Weights of a small encoder-decoder audio transcriber.
Data: trained on short read English sentences (LibriTTS-R), 26041 training examples, 22.9 epochs.
Rows from block 5 of the text decoder, named by matrix and row number. Rows with one number belong to one attention dimension. Each number is 50 + 15 x the weight over the matrix's rms, rounded and kept within 0 to 99. All counts start at 0.
# v: cross-attention value (decoder.blocks.5.cross_attn.v.weight, 256x128), inputs 0-127
# proj: cross-attention output (decoder.blocks.5.cross_attn.proj.weight, 256x256, transposed), outputs 0-85
v.59:45 36 75 48 37 46 43 62 46 56 38 49 53 75 36 41 40 40 63 41 57 30 25 60 42 47 38 58 73 33 19 47 56 45 56 71 75 48 46 29 46 41 53 40 52 51 32 57 34 23 57 47 68 55 35 19 61 38 70 69 71 50 23 75 88 60 64 35 75 41 58 72 41 53 65 79 53 64 76 45 41 57 57 27 77 40 33 53 77 82 58 35 46 67 24 24 56 49 47 38 51 59 53 59 52 41 32 40 51 33 24 40 60 72 46 66 65 63 43 54 56 55 53 45 73 53 53 78
proj.59:70 47 31 72 49 62 42 28 44 43 48 53 58 41 29 42 29 61 31 40 24 44 44 36 51 49 33 70 39 45 55 68 62 39 64 67 54 86 59 56 40 61 45 46 57 81 27 48 39 55 18 50 46 47 27 43 56 38 41 59 65 27 39 41 63 82 38 57 38 37 68 41 49 69 28 51 58 55 45 63 43 29 42 63 52 72
v.60:51 35 95 55 16 45 58 60 45 49 53 49 26 74 59 70 51 48 21 62 66 48 67 38 50 64 28 35 49 67 35 37 47 64 34 77 48 74 52 86 54 91 30 41 73 57 62 88 61 45 40 43 22 47 49 60 38 46 84 42 79 63 31 05 80 41 73 45 72 58 47 65 36 54 22 27 52 51 44 57 69 38 45 56 43 47 96 55 53 83 59 46 68 36 48 41 41 76 67 50 46 36 48 42 23 41 37 41 52 22 32 69 33 49 42 51 58 60 66 46 69 62 55 19 40 59 52 09
proj.60:50 78 37 36 35 66 75 42 34 43 75 34 26 25 82 84 65 45 71 62 51 38 11 42 58 24 63 42 72 61 40 62 33 23 62 28 65 58 43 60 92 50 68 54 60 58 45 54 26 45 62 66 44 34 43 72 47 47 68 25 37 63 23 71 56 51 59 26 78 45 75 32 73 25 52 63 66 43 82 77 71 36 62 59 53 26
v.61:61 53 45 47 62 23 46 63 50 60 52 57 19 85 56 62 29 52 41 45 44 46 44 44 40 94 52 45 47 63 39 53 64 49 38 53 33 29 37 39 61 51 47 22 66 50 53 48 46 56 66 24 53 41 67 16 37 61 69 62 71 48 51 29 31 45 58 59 83 37 66 84 41 71 54 59 44 86 62 34 49 42 50 32 39 52 61 75 59 63 42 78 64 57 56 42 63 85 52 54 66 33 49 57 37 53 62 45 57 09 44 54 54 67 51 25 58 72 48 52 84 36 44 24 65 48 65 48
proj.61:56 26 40 70 33 53 62 21 15 28 71 50 40 11 49 70 50 41 49 79 39 18 26 54 51 31 65 58 80 40 46 52 32 70 59 67 33 80 70 64 30 63 66 73 31 65 63 78 18 31 60 63 60 42 29 70 28 63 47 50 63 25 67 41 30 63 43 42 60 22 64 71 30 22 32 55 56 30 38 78 86 26 55 60 58 67
v.62:36 31 66 38 61 35 73 43 32 13 47 39 63 53 60 28 63 49 65 43 45 55 50 64 33 77 55 54 54 29 76 49 52 74 35 67 68 66 66 36 65 52 40 56 74 71 46 36 55 47 74 48 45 59 82 22 37 65 76 48 46 64 36 28 59 54 12 39 65 42 50 22 54 29 41 62 68 57 42 75 35 50 36 68 47 55 17 42 81 48 38 35 67 43 64 41 27 49 26 54 47 49 54 49 54 60 16 55 52 00 32 63 52 53 60 65 45 65 44 35 63 54 64 58 47 77 59 53
proj.62:55 87 54 47 39 38 33 46 51 27 54 32 33 38 41 33 45 52 28 50 39 40 48 64 57 58 43 53 81 54 58 42 61 51 62 44 21 50 28 03 60 80 75 34 35 80 43 35 99 74 42 23 40 45 71 70 19 81 40 56 70 31 42 56 28 22 71 48 48 48 33 38 54 34 77 52 36 52 75 92 57 46 63 45 42 45
v.63:68 33 23 61 32 65 75 53 54 63 52 54 45 56 48 48 53 59 47 43 40 41 58 63 61 35 44 43 55 72 46 33 35 55 56 36 56 48 42 74 47 71 24 42 42 51 32 45 68 53 34 56 44 42 34 34 60 43 34 85 46 34 35 21 52 35 65 46 21 71 64 77 40 78 54 51 61 33 51 47 51 43 50 47 55 46 67 49 44 68 76 60 51 41 30 53 54 49 67 50 55 35 66 53 56 38 73 28 67 82 57 29 55 60 34 46 43 17 53 73 30 63 53 61 35 60 59 22
proj.63:53 54 43 35 56 51 63 60 44 41 76 38 64 56 51 69 50 40 62 63 52 47 49 48 42 45 50 33 46 46 49 43 39 46 41 42 41 31 59 68 54 45 53 52 50 41 45 53 41 39 57 59 67 31 53 32 62 51 53 46 33 68 57 64 53 58 61 59 57 61 72 37 46 59 61 51 59 38 48 34 52 48 66 67 48 48
v.64:54 49 55 46 35 44 73 42 51 38 41 45 57 51 55 70 17 47 31 45 47 28 51 50 66 36 72 28 59 74 34 44 37 50 44 61 57 82 43 67 47 56 53 51 53 59 48 40 50 34 65 37 76 31 43 78 33 73 71 37 30 58 43 57 35 75 52 78 23 46 51 28 46 48 82 51 68 46 43 45 67 34 44 46 50 61 44 67 34 25 61 33 37 44 41 63 44 51 46 36 50 58 47 58 62 70 36 49 42 76 44 50 49 69 36 17 60 28 41 50 24 66 56 42 81 83 43 51
proj.64:64 34 64 35 49 35 52 65 54 49 34 49 36 45 48 49 40 66 38 54 47 41 08 52 59 45 41 45 54 40 55 58 44 51 60 58 83 53 39 49 48 29 40 40 40 53 38 48 30 55 64 14 17 59 55 43 50 47 45 48 64 57 32 63 39 47 21 48 70 52 42 67 60 43 53 57 62 64 52 37 58 48 50 43 54 40
v.65:54 44 60 55 57 36 81 54 54 39 48 68 63 68 51 62 29 42 67 52 54 53 56 59 63 46 68 51 44 73 40 74 50 69 34 60 46 43 22 59 48 52 59 61 66 35 39 44 65 45 42 41 77 46 40 68 45 65 76 35 31 59 46 68 27 36 69 48 46 62 41 23 44 46 68 43 30 39 55 55 58 50 50 57 69 56 45 67 42 26 45 55 35 62 63 45 51 43 42 47 33 42 48 38 63 62 38 52 35 59 42 23 52 70 38 13 44 33 47 47 46 42 58 56 61 53 38 60
proj.65:54 46 57 33 53 41 63 59 62 45 41 62 32 31 60 54 45 58 58 53 54 36 36 45 64 45 53 48 43 40 65 41 40 43 54 48 56 49 49 42 60 52 51 37 42 49 42 48 45 50 44 39 42 48 55 48 50 53 47 47 56 56 38 47 46 47 21 54 58 54 56 50 58 55 39 36 44 54 43 43 40 49 54 52 50 38
v.66:41 49 53 67 49 47 46 34 65 47 55 48 49 62 61 51 76 43 43 57 35 65 49 54 49 48 55 42 63 58 31 69 65 40 54 51 46 67 49 95 53 39 60 68 47 61 43 64 59 56 67 41 37 71 73 64 46 60 50 33 66 49 61 57 53 55 40 50 72 47 71 79 28 81 70 60 56 35 06 48 49 58 62 49 39 48 25 40 31 62 49 60 20 28 35 46 46 46 29 37 58 52 39 26 55 76 61 59 60 68 75 39 33 30 47 41 36 68 37 59 60 70 49 47 66 62 49 46
proj.66:63 44 55 55 57 32 67 41 45 56 60 55 72 54 47 35 45 36 56 64 64 40 57 60 52 41 43 50 60 55 66 56 49 61 46 53 71 68 44 48 53 37 42 59 53 62 45 35 46 41 52 50 45 44 42 58 41 47 49 38 38 43 31 78 57 46 47 40 73 49 43 46 65 56 51 51 60 61 52 57 51 47 51 60 45 42
v.67:46 60 72 36 73 69 38 43 52 54 39 57 36 73 35 44 80 52 57 64 55 78 33 19 33 70 68 75 53 58 81 26 46 22 51 40 38 54 66 40 33 49 42 42 42 45 73 70 64 54 24 80 45 57 33 45 43 34 64 52 88 39 56 45 41 46 55 62 51 61 58 46 65 12 08 42 64 69 45 26 40 69 53 52 52 70 50 46 36 42 51 71 40 64 53 53 52 70 54 66 79 37 72 42 55 07 47 42 36 37 54 54 55 57 64 66 46 44 55 62 26 34 49 50 21 42 49 46
proj.67:41 65 51 54 48 69 44 37 62 58 71 09 62 61 37 33 54 87 23 46 50 55 35 33 67 39 59 43 42 75 54 46 70 58 46 42 36 37 55 44 62 64 36 52 57 40 47 41 77 43 58 91 64 56 69 52 83 46 74 35 41 58 40 39 52 48 70 63 29 77 70 54 75 33 62 27 56 24 47 69 09 76 49 48 66 62
v.68:41 60 11 65 30 69 34 69 50 53 82 41 52 54 42 66 76 51 39 50 59 57 70 46 63 52 56 60 66 14 64 26 25 68 67 24 62 55 34 16 39 48 58 25 60 39 53 28 40 59 37 41 39 37 45 23 69 43 32 85 68 24 46 41 90 53 35 48 60 51 51 52 48 29 33 47 35 59 56 58 56 59 62 28 46 20 63 38 77 72 76 43 81 60 70 68 64 62 52 40 41 77 53 61 46 42 76 61 33 23 50 39 47 34 52 71 57 59 50 55 41 49 46 59 23 20 45 66
proj.68:28 45 42 23 35 61 45 52 46 53 39 69 31 63 60 71 48 55 63 53 49 68 67 50 54 58 48 53 51 60 49 51 64 43 50 40 33 46 41 54 56 26 63 66 80 42 67 64 45 59 56 74 48 53 31 51 51 39 34 60 36 46 66 51 53 50 72 68 15 25 61 37 24 55 46 59 63 50 70 59 56 48 52 59 47 57
v.69:69 35 84 23 99 37 25 53 49 57 36 56 48 54 14 69 38 49 47 49 47 68 96 49 59 70 45 50 34 42 41 43 39 43 48 67 45 21 47 37 62 49 62 36 35 35 49 43 62 68 03 52 47 36 72 56 39 51 35 48 67 59 65 62 36 57 20 40 71 49 46 47 46 67 16 42 38 37 37 54 53 41 33 61 42 74 97 44 56 71 34 75 68 45 15 44 67 66 65 60 46 39 62 52 24 23 49 50 37 17 52 58 34 42 76 57 43 41 54 44 63 44 61 31 17 43 78 29
proj.69:24 76 54 69 33 71 66 45 60 56 71 30 52 95 43 10 56 68 60 45 51 39 47 65 64 32 65 31 56 56 37 56 46 67 45 55 23 39 60 18 86 16 62 76 41 28 54 55 66 46 42 64 52 46 66 61 55 45 54 53 47 51 57 58 50 80 59 62 54 59 50 31 48 67 84 12 12 25 40 77 42 66 69 53 54 43
v.70:36 63 26 63 43 57 43 40 48 37 42 45 57 63 31 08 86 35 94 58 38 40 62 77 36 76 57 64 54 65 71 67 45 58 38 77 70 50 51 75 43 41 45 37 71 62 89 30 29 52 57 57 46 59 39 31 56 38 46 02 61 34 42 38 79 45 13 53 61 72 53 50 41 38 39 51 63 45 54 50 22 58 53 61 77 43 25 42 28 35 54 90 43 43 83 35 71 58 55 52 45 57 49 38 59 23 55 49 66 33 38 26 39 55 60 66 46 55 62 64 57 55 73 69 78 46 63 46
proj.70:46 62 63 36 60 25 82 62 37 93 74 80 49 53 29 59 42 28 59 54 88 52 58 47 70 65 57 42 28 63 75 39 56 29 51 64 44 33 48 38 51 83 46 63 66 52 48 40 71 44 57 51 58 35 34 87 66 56 33 42 23 71 68 67 47 50 32 59 43 22 45 52 67 56 42 36 61 35 82 78 37 41 39 74 59 52
v.71:48 41 69 61 64 32 56 50 49 56 44 58 34 50 52 43 48 60 35 46 76 73 45 41 37 68 48 66 46 56 59 38 56 43 44 41 42 54 48 63 38 48 29 44 55 49 42 29 55 51 50 72 59 33 43 56 33 48 54 44 77 50 56 49 48 45 59 57 32 63 58 45 50 25 29 55 54 61 70 31 26 58 63 38 62 59 61 44 62 63 39 43 50 68 41 31 52 73 65 60 60 51 37 43 50 22 30 43 56 44 65 57 63 68 46 56 57 31 57 56 59 47 42 40 53 60 64 25
proj.71:51 63 64 54 55 52 34 57 43 55 51 32 74 46 62 54 55 52 46 40 29 49 55 50 54 59 66 49 49 37 34 57 46 39 41 52 44 52 55 46 60 49 41 54 48 44 39 41 58 41 49 71 64 58 48 43 43 44 60 56 55 35 50 36 41 58 56 47 36 64 56 61 49 36 37 50 56 38 47 48 51 47 60 36 41 44
v.72:67 38 54 58 42 34 53 45 53 99 45 45 44 56 47 54 18 55 43 58 49 51 99 21 69 70 34 33 19 35 42 52 43 74 31 96 50 41 28 63 50 55 67 51 66 67 35 53 24 22 54 45 71 33 71 66 52 65 43 36 24 51 44 49 46 31 83 38 58 44 37 24 41 18 72 61 47 33 30 49 75 39 55 47 22 36 75 39 61 50 20 31 48 53 42 58 38 56 70 43 34 71 26 77 34 59 57 47 85 78 53 46 50 90 29 51 39 45 57 53 52 42 45 14 60 50 60 66
proj.72:33 41 47 24 54 59 38 55 51 06 48 47 52 15 67 62 55 41 46 40 20 46 42 85 60 07 68 29 46 03 39 51 56 44 78 72 24 72 25 32 38 69 60 32 00 62 56 60 58 39 40 28 43 67 54 22 12 51 46 49 68 61 42 78 40 43 40 32 44 64 63 85 09 57 60 92 31 80 34 41 74 61 45 31 26 40
v.73:34 52 34 43 31 72 30 54 48 20 55 37 50 51 64 47 58 49 44 48 47 55 25 63 30 32 42 40 48 35 47 64 50 71 46 13 47 30 41 23 58 38 49 44 27 43 47 46 46 74 46 59 47 50 31 41 52 57 48 74 48 39 60 51 56 42 47 34 58 52 48 48 40 57 56 36 56 79 44 58 42 50 57 51 63 53 37 36 70 69 54 47 55 77 62 64 44 31 31 46 47 56 56 50 50 66 55 57 55 58 53 61 38 53 64 65 57 66 59 43 53 62 26 41 52 30 41 44
proj.73:53 58 48 28 49 48 48 51 79 60 56 63 43 58 52 62 41 29 41 65 81 65 63 41 43 65 54 66 37 46 52 69 58 38 58 47 48 50 69 61 37 61 47 46 52 75 45 49 50 55 42 32 60 50 18 69 58 57 39 59 34 33 33 44 53 57 61 64 47 25 56 46 44 41 51 61 70 46 45 47 33 41 59 48 62 45
v.74:26 62 22 75 40 54 11 31 56 69 61 50 44 51 32 56 77 67 63 43 57 42 41 42 17 57 29 46 36 66 55 72 39 67 50 55 68 35 36 53 56 57 48 43 56 60 71 61 48 67 41 64 67 76 39 47 60 44 60 33 70 27 53 61 72 35 17 45 28 67 58 46 66 34 54 46 47 52 35 46 28 67 39 42 30 75 80 60 28 61 55 86 10 30 61 46 62 43 38 56 39 70 52 40 49 38 68 30 80 65 47 63 60 66 39 68 60 21 72 51 41 42 47 50 48 13 60 53
proj.74:56 44 56 19 47 48 49 67 56 61 47 70 32 25 35 55 60 53 24 58 56 62 55 51 60 48 45 60 31 64 49 55 57 42 64 66 58 67 71 58 24 54 28 58 61 84 45 38 58 43 41 19 37 50 47 45 24 52 51 49 41 62 55 63 69 49 61 50 48 52 60 71 42 37 20 69 48 60 49 68 14 57 82 54 67 55
v.75:47 77 47 64 33 45 60 53 45 93 55 64 38 30 28 51 51 58 83 37 52 58 44 70 32 41 43 63 25 43 59 62 60 34 68 62 48 63 37 46 56 43 52 63 22 47 52 48 52 27 35 43 60 47 38 29 57 32 81 85 78 30 41 29 77 35 67 57 40 46 38 48 51 05 61 55 45 39 67 48 51 65 42 46 04 33 52 59 50 52 46 57 58 33 73 53 55 54 46 51 38 73 62 44 51 45 45 37 39 64 43 78 59 81 48 71 45 20 50 49 11 66 25 47 44 49 50 48
proj.75:45 60 49 23 38 79 40 49 59 00 49 76 75 26 48 78 83 75 43 45 09 71 40 22 62 61 39 47 35 72 45 60 80 27 44 69 48 50 28 52 18 92 43 24 40 24 45 13 73 54 34 84 21 42 66 04 63 19 40 52 77 34 56 76 54 43 75 18 65 75 83 47 36 40 24 72 43 77 55 68 34 37 49 67 48 49
v.76:52 60 54 57 62 63 34 42 52 58 74 40 61 33 28 60 61 63 69 59 57 33 42 86 59 64 49 74 60 65 41 89 25 54 56 61 56 58 87 68 37 46 54 51 35 48 37 79 71 52 35 53 43 73 56 48 47 04 47 59 13 73 45 36 30 81 28 29 26 53 81 59 58 33 31 56 60 53 50 40 47 53 59 58 08 54 55 44 56 34 39 76 29 66 60 54 53 70 26 57 62 58 59 43 36 59 58 75 76 65 45 72 34 33 51 45 35 74 42 54 53 35 28 66 55 57 53 16
proj.76:63 61 43 78 59 54 33 08 29 46 75 49 35 41 48 48 61 54 65 81 62 63 50 38 47 74 24 23 47 59 04 41 48 65 20 65 42 62 44 79 50 64 45 55 55 65 66 42 30 62 50 58 66 35 64 32 70 49 60 33 71 34 37 43 39 70 61 55 82 52 42 26 69 22 30 36 64 41 73 53 48 70 49 51 43 36
v.77:35 59 54 52 60 32 74 36 67 31 34 50 36 60 37 64 47 79 35 55 64 58 43 65 33 51 47 68 27 61 53 57 46 56 53 50 50 53 63 46 55 43 48 61 54 46 54 69 49 49 47 37 54 59 57 80 47 40 64 36 80 64 66 35 40 29 48 53 50 52 67 48 68 47 41 47 52 58 13 69 22 56 45 42 61 49 45 66 34 58 44 72 28 28 23 32 43 65 42 64 55 44 66 57 55 47 34 40 49 75 62 65 52 78 54 38 32 30 43 53 43 47 41 41 37 73 56 35
proj.77:50 53 56 38 49 38 48 49 49 55 52 45 59 64 51 39 52 68 63 54 42 51 30 39 40 38 62 53 59 51 51 62 59 59 44 51 62 56 52 41 20 35 36 53 45 46 37 37 50 39 39 48 42 32 65 48 54 52 58 57 49 50 40 37 50 54 52 44 71 68 54 53 53 46 47 40 49 60 43 51 54 49 60 38 34 51
v.78:54 56 47 56 71 35 42 47 40 37 44 44 55 60 37 59 59 50 53 58 72 72 31 50 44 72 38 60 67 50 73 56 34 34 62 37 46 50 75 73 56 55 43 80 58 60 61 47 61 60 59 52 35 52 53 55 57 55 34 51 61 35 69 33 43 55 67 56 45 65 53 48 61 50 19 54 46 54 58 30 30 55 49 62 57 51 53 65 36 42 58 51 74 71 59 42 67 57 40 63 46 35 57 43 58 13 65 40 56 31 49 38 48 36 66 39 39 41 60 47 47 63 58 73 37 43 68 41
proj.78:48 73 48 63 65 58 60 49 52 61 67 46 37 47 43 65 66 56 48 45 50 49 54 28 40 64 55 48 64 64 48 37 25 51 56 47 51 49 44 47 78 52 43 57 61 20 58 52 35 37 41 69 72 40 44 65 50 34 52 38 30 41 78 36 44 55 68 51 51 57 71 25 61 39 44 21 74 47 43 66 18 66 65 55 63 59
v.79:55 52 52 39 40 63 55 62 49 19 43 55 65 46 56 75 73 64 34 46 63 66 27 61 56 50 53 63 77 25 65 57 20 57 55 29 49 44 58 04 26 55 36 51 42 30 53 40 63 86 36 60 43 47 35 35 59 34 40 90 60 42 55 49 59 42 78 40 54 51 57 37 60 18 23 42 36 76 51 72 55 63 50 61 58 37 54 32 87 47 50 63 70 99 81 61 65 56 36 46 53 40 57 60 50 25 45 62 42 28 37 60 60 43 60 39 57 77 57 55 44 35 31 62 22 22 40 27
proj.79:45 66 40 42 51 55 28 25 48 58 78 30 17 52 53 68 62 54 58 41 62 76 79 29 43 79 49 48 35 55 26 40 47 36 35 26 39 44 45 54 68 60 45 61 73 34 62 67 38 66 40 85 57 38 51 58 75 50 41 50 60 32 53 01 31 65 81 79 31 41 58 11 27 47 33 24 73 34 46 56 27 58 52 51 43 54
v.80:76 75 44 64 63 42 64 71 57 85 57 54 54 63 45 62 32 44 71 49 27 34 62 43 40 55 36 43 33 50 67 08 50 36 45 62 43 86 48 71 59 57 23 74 65 72 62 75 36 35 64 31 43 44 73 54 49 76 75 83 67 69 43 21 53 41 96 64 40 49 50 53 39 35 57 57 49 49 84 56 54 38 60 52 42 40 51 84 42 39 59 32 71 37 49 45 45 70 54 47 42 63 43 48 39 42 38 29 50 68 45 51 47 55 44 46 72 51 39 57 14 70 46 66 70 69 52 59
proj.80:56 58 55 65 76 40 32 34 91 19 38 37 56 37 52 64 55 74 57 34 29 50 22 31 58 36 47 83 66 50 55 45 44 53 56 41 83 59 30 51 61 80 65 30 37 26 65 56 59 66 64 69 48 36 68 18 48 50 55 35 52 68 57 72 53 36 61 26 65 77 63 52 27 27 62 69 55 66 77 71 70 51 26 58 39 50
v.81:37 45 40 66 22 70 63 49 48 76 39 46 32 56 37 31 56 47 55 48 30 31 48 41 22 68 59 62 36 61 80 48 34 48 59 81 52 67 80 66 43 57 34 26 71 53 59 35 31 39 54 70 50 74 37 50 56 60 40 26 64 18 54 40 38 35 58 50 46 53 36 09 59 09 61 60 49 66 34 46 35 76 52 49 55 61 69 53 30 28 32 62 17 59 68 44 57 36 69 46 49 63 46 57 46 41 38 46 61 49 63 48 45 87 71 52 58 30 71 57 35 54 47 60 67 65 53 65
proj.81:40 40 35 22 75 55 48 56 40 47 32 56 31 39 38 78 42 71 27 53 40 45 27 40 58 36 52 53 27 28 50 58 95 34 81 65 11 35 47 51 19 76 46 51 42 80 42 56 54 52 44 29 50 48 45 39 54 47 37 47 64 48 12 69 59 41 58 46 54 74 76 66 61 41 50 69 32 61 49 58 45 46 37 47 45 68
v.82:35 57 53 70 56 50 21 42 60 44 33 59 61 57 50 28 56 60 73 55 81 53 20 84 27 40 28 42 19 58 60 73 63 28 47 38 50 66 54 50 43 21 42 84 54 22 42 56 42 60 59 78 62 46 41 65 37 47 60 34 44 37 58 42 36 47 67 36 35 62 61 80 49 84 29 45 58 64 49 23 29 58 37 43 62 90 51 43 28 58 39 61 36 30 49 00 54 54 36 51 60 54 61 37 37 62 47 31 64 81 60 82 58 60 51 69 55 36 58 58 51 39 21 49 66 31 68 46
proj.82:57 52 73 45 48 44 39 71 70 53 70 42 68 28 58 49 77 37 32 55 53 51 36 29 12 66 52 63 72 75 67 53 46 53 53 57 75 65 85 38 23 71 38 38 37 80 12 12 89 41 57 27 34 59 53 64 51 56 43 39 64 29 53 51 50 47 82 37 64 48 58 39 75 06 24 56 50 39 23 66 06 58 82 62 63 53
v.83:49 55 72 42 55 29 73 66 55 45 11 60 52 64 41 74 46 62 43 48 64 74 42 56 54 72 60 72 74 74 45 43 11 58 53 47 50 26 51 84 30 59 47 67 71 48 58 41 81 58 29 43 36 71 46 66 61 35 37 45 64 49 59 59 23 32 53 42 57 66 70 51 55 16 50 51 19 82 59 43 30 47 59 54 81 51 35 57 37 09 57 62 22 99 57 48 43 64 57 44 42 41 58 70 62 16 41 55 48 47 38 29 56 52 35 30 60 63 54 65 40 31 49 55 53 45 48 35
proj.83:52 44 46 60 64 19 50 29 42 52 83 60 03 00 24 44 48 68 35 46 55 72 55 34 48 59 65 37 16 37 36 34 40 44 24 35 28 52 37 82 72 68 41 70 66 35 51 70 41 48 31 67 73 33 36 38 74 63 65 28 73 33 21 13 30 74 41 70 42 58 76 59 60 22 46 17 61 40 26 53 40 50 44 22 19 68
v.84:77 34 38 37 82 36 88 66 63 46 35 62 56 68 83 23 22 33 61 67 32 44 71 22 67 43 44 64 56 53 56 11 37 45 44 40 50 45 46 59 37 72 34 36 66 55 72 48 52 53 32 56 29 44 70 40 49 76 52 60 50 80 49 64 16 60 82 31 54 42 49 44 50 58 50 37 22 33 85 61 56 42 57 59 75 37 74 44 77 26 55 27 59 96 70 60 63 50 78 43 39 38 36 41 52 38 27 53 16 35 50 19 45 09 31 15 37 80 52 47 71 31 60 52 60 47 53 52
proj.84:58 53 38 78 69 28 27 31 62 42 37 42 19 33 63 53 33 52 62 35 64 53 69 59 55 44 55 60 45 37 49 27 32 59 50 12 33 52 18 37 84 56 66 60 47 39 68 61 61 49 37 54 67 61 56 44 60 60 66 52 27 50 51 25 33 47 31 70 28 57 33 43 40 70 66 36 56 28 74 44 72 60 22 35 38 46
v.85:56 47 46 45 38 66 37 61 53 70 62 30 40 37 46 27 46 62 79 50 42 25 07 59 40 42 38 65 22 13 55 40 52 29 49 48 54 37 36 58 43 37 31 39 56 26 73 51 20 47 46 65 43 55 52 19 64 39 44 71 48 42 57 31 34 24 71 22 55 48 69 60 43 33 45 33 36 78 80 82 73 43 80 39 35 49 28 38 30 37 77 29 48 89 78 50 51 32 48 40 36 77 65 60 24 52 47 55 70 61 57 75 48 60 43 68 75 75 54 63 50 50 25 10 75 24 46 49
proj.85:48 39 49 68 51 56 24 28 88 48 68 79 29 23 59 74 39 61 44 49 60 72 46 53 34 61 55 54 27 42 51 65 67 45 47 33 30 43 56 60 30 99 65 09 56 62 50 53 69 80 53 51 45 70 26 42 81 57 51 31 54 24 38 55 57 72 78 49 19 63 65 51 46 27 71 84 32 67 55 69 47 41 39 48 22 61
v.86:42 53 47 77 53 16 41 49 34 75 18 50 35 60 37 06 45 57 95 51 48 79 31 92 20 49 22 53 00 50 35 85 71 35 44 81 55 60 12 76 63 34 53 80 45 71 60 44 43 39 50 44 82 52 60 68 53 52 58 21 50 45 54 68 60 04 68 48 46 51 42 79 50 39 55 56 48 49 34 18 23 43 51 47 49 57 28 22 15 85 18 80 37 36 51 20 47 53 63 52 47 74 71 37 66 57 43 21 66 79 50 62 54 95 41 76 39 16 52 55 27 49 35 43 61 34 68 42
proj.86:65 32 55 37 29 52 60 69 49 24 71 68 84 17 33 62 65 28 49 36 47 48 54 54 30 34 63 56 47 58 73 49 55 30 47 95 51 67 56 42 27 93 31 44 44 54 13 09 99 35 23 42 18 58 60 37 33 48 49 44 63 44 37 75 39 53 54 21 68 74 72 71 64 29 24 65 43 70 10 56 11 33 48 59 48 42
v.87:64 42 57 46 91 33 46 52 51 43 20 64 44 56 42 49 56 46 64 52 72 73 41 70 45 42 31 61 37 42 55 49 68 39 51 53 29 48 53 59 61 41 40 69 49 58 31 69 67 57 24 56 45 37 59 37 45 51 58 77 66 51 74 36 34 52 61 54 68 47 57 61 51 75 09 40 38 50 57 47 35 45 42 57 67 70 56 67 50 48 53 42 70 51 34 19 62 76 58 50 62 26 67 47 47 37 49 39 40 42 63 46 36 42 64 56 42 48 52 46 45 64 48 71 29 53 70 43
proj.87:44 70 49 68 60 56 53 51 65 50 59 40 69 62 46 43 58 45 57 42 57 44 46 59 39 52 58 55 71 56 55 45 41 53 41 49 47 55 56 35 75 50 61 48 50 32 44 24 55 53 45 74 54 38 49 48 51 43 54 49 50 41 64 29 52 46 62 45 48 53 56 31 55 49 63 33 48 46 43 64 33 53 50 41 44 50
v.88:40 44 46 64 68 69 30 40 56 84 61 62 38 54 46 48 70 31 54 48 47 36 44 00 46 68 47 55 53 72 58 10 64 27 57 51 38 41 72 95 57 43 55 38 36 66 60 60 29 29 20 73 47 73 37 40 41 39 33 47 70 43 55 35 50 78 03 65 64 31 29 88 51 68 38 64 54 70 42 43 34 45 32 45 21 61 70 85 14 42 86 40 05 00 34 68 75 59 90 69 54 36 74 26 55 43 55 38 46 40 43 62 56 46 72 78 52 23 49 44 40 52 79 64 70 45 56 66
proj.88:40 22 30 66 33 57 56 69 69 78 19 72 95 84 22 23 25 54 28 37 13 44 52 54 70 14 51 74 70 45 74 76 74 86 75 40 39 31 51 68 53 34 37 49 37 70 36 46 68 38 53 49 27 61 35 48 51 50 80 48 42 77 34 70 90 39 58 54 47 73 56 62 80 31 75 60 00 62 56 71 32 82 39 49 67 68
v.89:31 63 61 82 10 47 65 41 45 55 75 62 50 36 54 56 49 48 34 47 68 44 50 57 56 54 50 37 71 35 40 67 67 66 59 42 47 59 42 22 55 41 68 44 33 41 41 40 42 64 57 44 53 31 35 57 64 59 64 58 37 43 58 46 48 43 74 65 26 49 46 39 59 49 50 54 56 54 33 56 35 50 44 37 46 44 56 70 66 59 64 50 54 08 51 30 36 56 56 68 56 42 48 46 64 67 49 50 46 40 28 55 68 59 65 63 34 41 40 31 62 24 42 62 34 29 42 61
proj.89:47 33 52 29 28 41 53 64 34 29 35 60 78 55 79 75 64 41 46 41 43 36 52 29 40 55 55 70 62 44 61 33 37 54 46 51 54 64 45 54 19 36 53 47 47 43 60 53 36 49 48 61 34 46 45 57 47 45 40 64 86 48 50 41 48 44 52 40 60 41 46 42 44 39 34 59 47 55 36 40 46 53 35 44 69 55
v.90:59 62 66 30 47 56 47 50 61 47 46 40 50 52 56 34 34 51 67 50 31 46 34 55 51 51 48 42 60 44 48 32 52 44 54 61 51 46 67 41 36 52 65 72 29 47 52 54 51 36 38 42 40 48 63 44 46 49 38 66 46 64 45 32 64 60 75 27 52 39 52 62 64 47 41 40 55 61 55 49 59 58 57 61 43 43 29 51 63 37 43 45 51 52 38 50 36 36 60 41 51 47 51 56 41 55 44 50 47 44 50 60 42 57 48 39 63 77 57 44 38 56 49 65 39 76 32 60
proj.90:37 55 34 68 52 61 68 24 50 44 58 31 35 54 48 51 53 61 52 53 44 41 39 45 46 55 55 50 48 46 47 58 63 43 36 55 37 53 53 54 51 78 62 48 47 21 57 46 54 60 65 54 42 60 51 54 75 46 57 42 70 47 47 45 49 52 64 46 57 55 56 41 64 48 90 70 44 40 49 54 56 57 41 47 42 59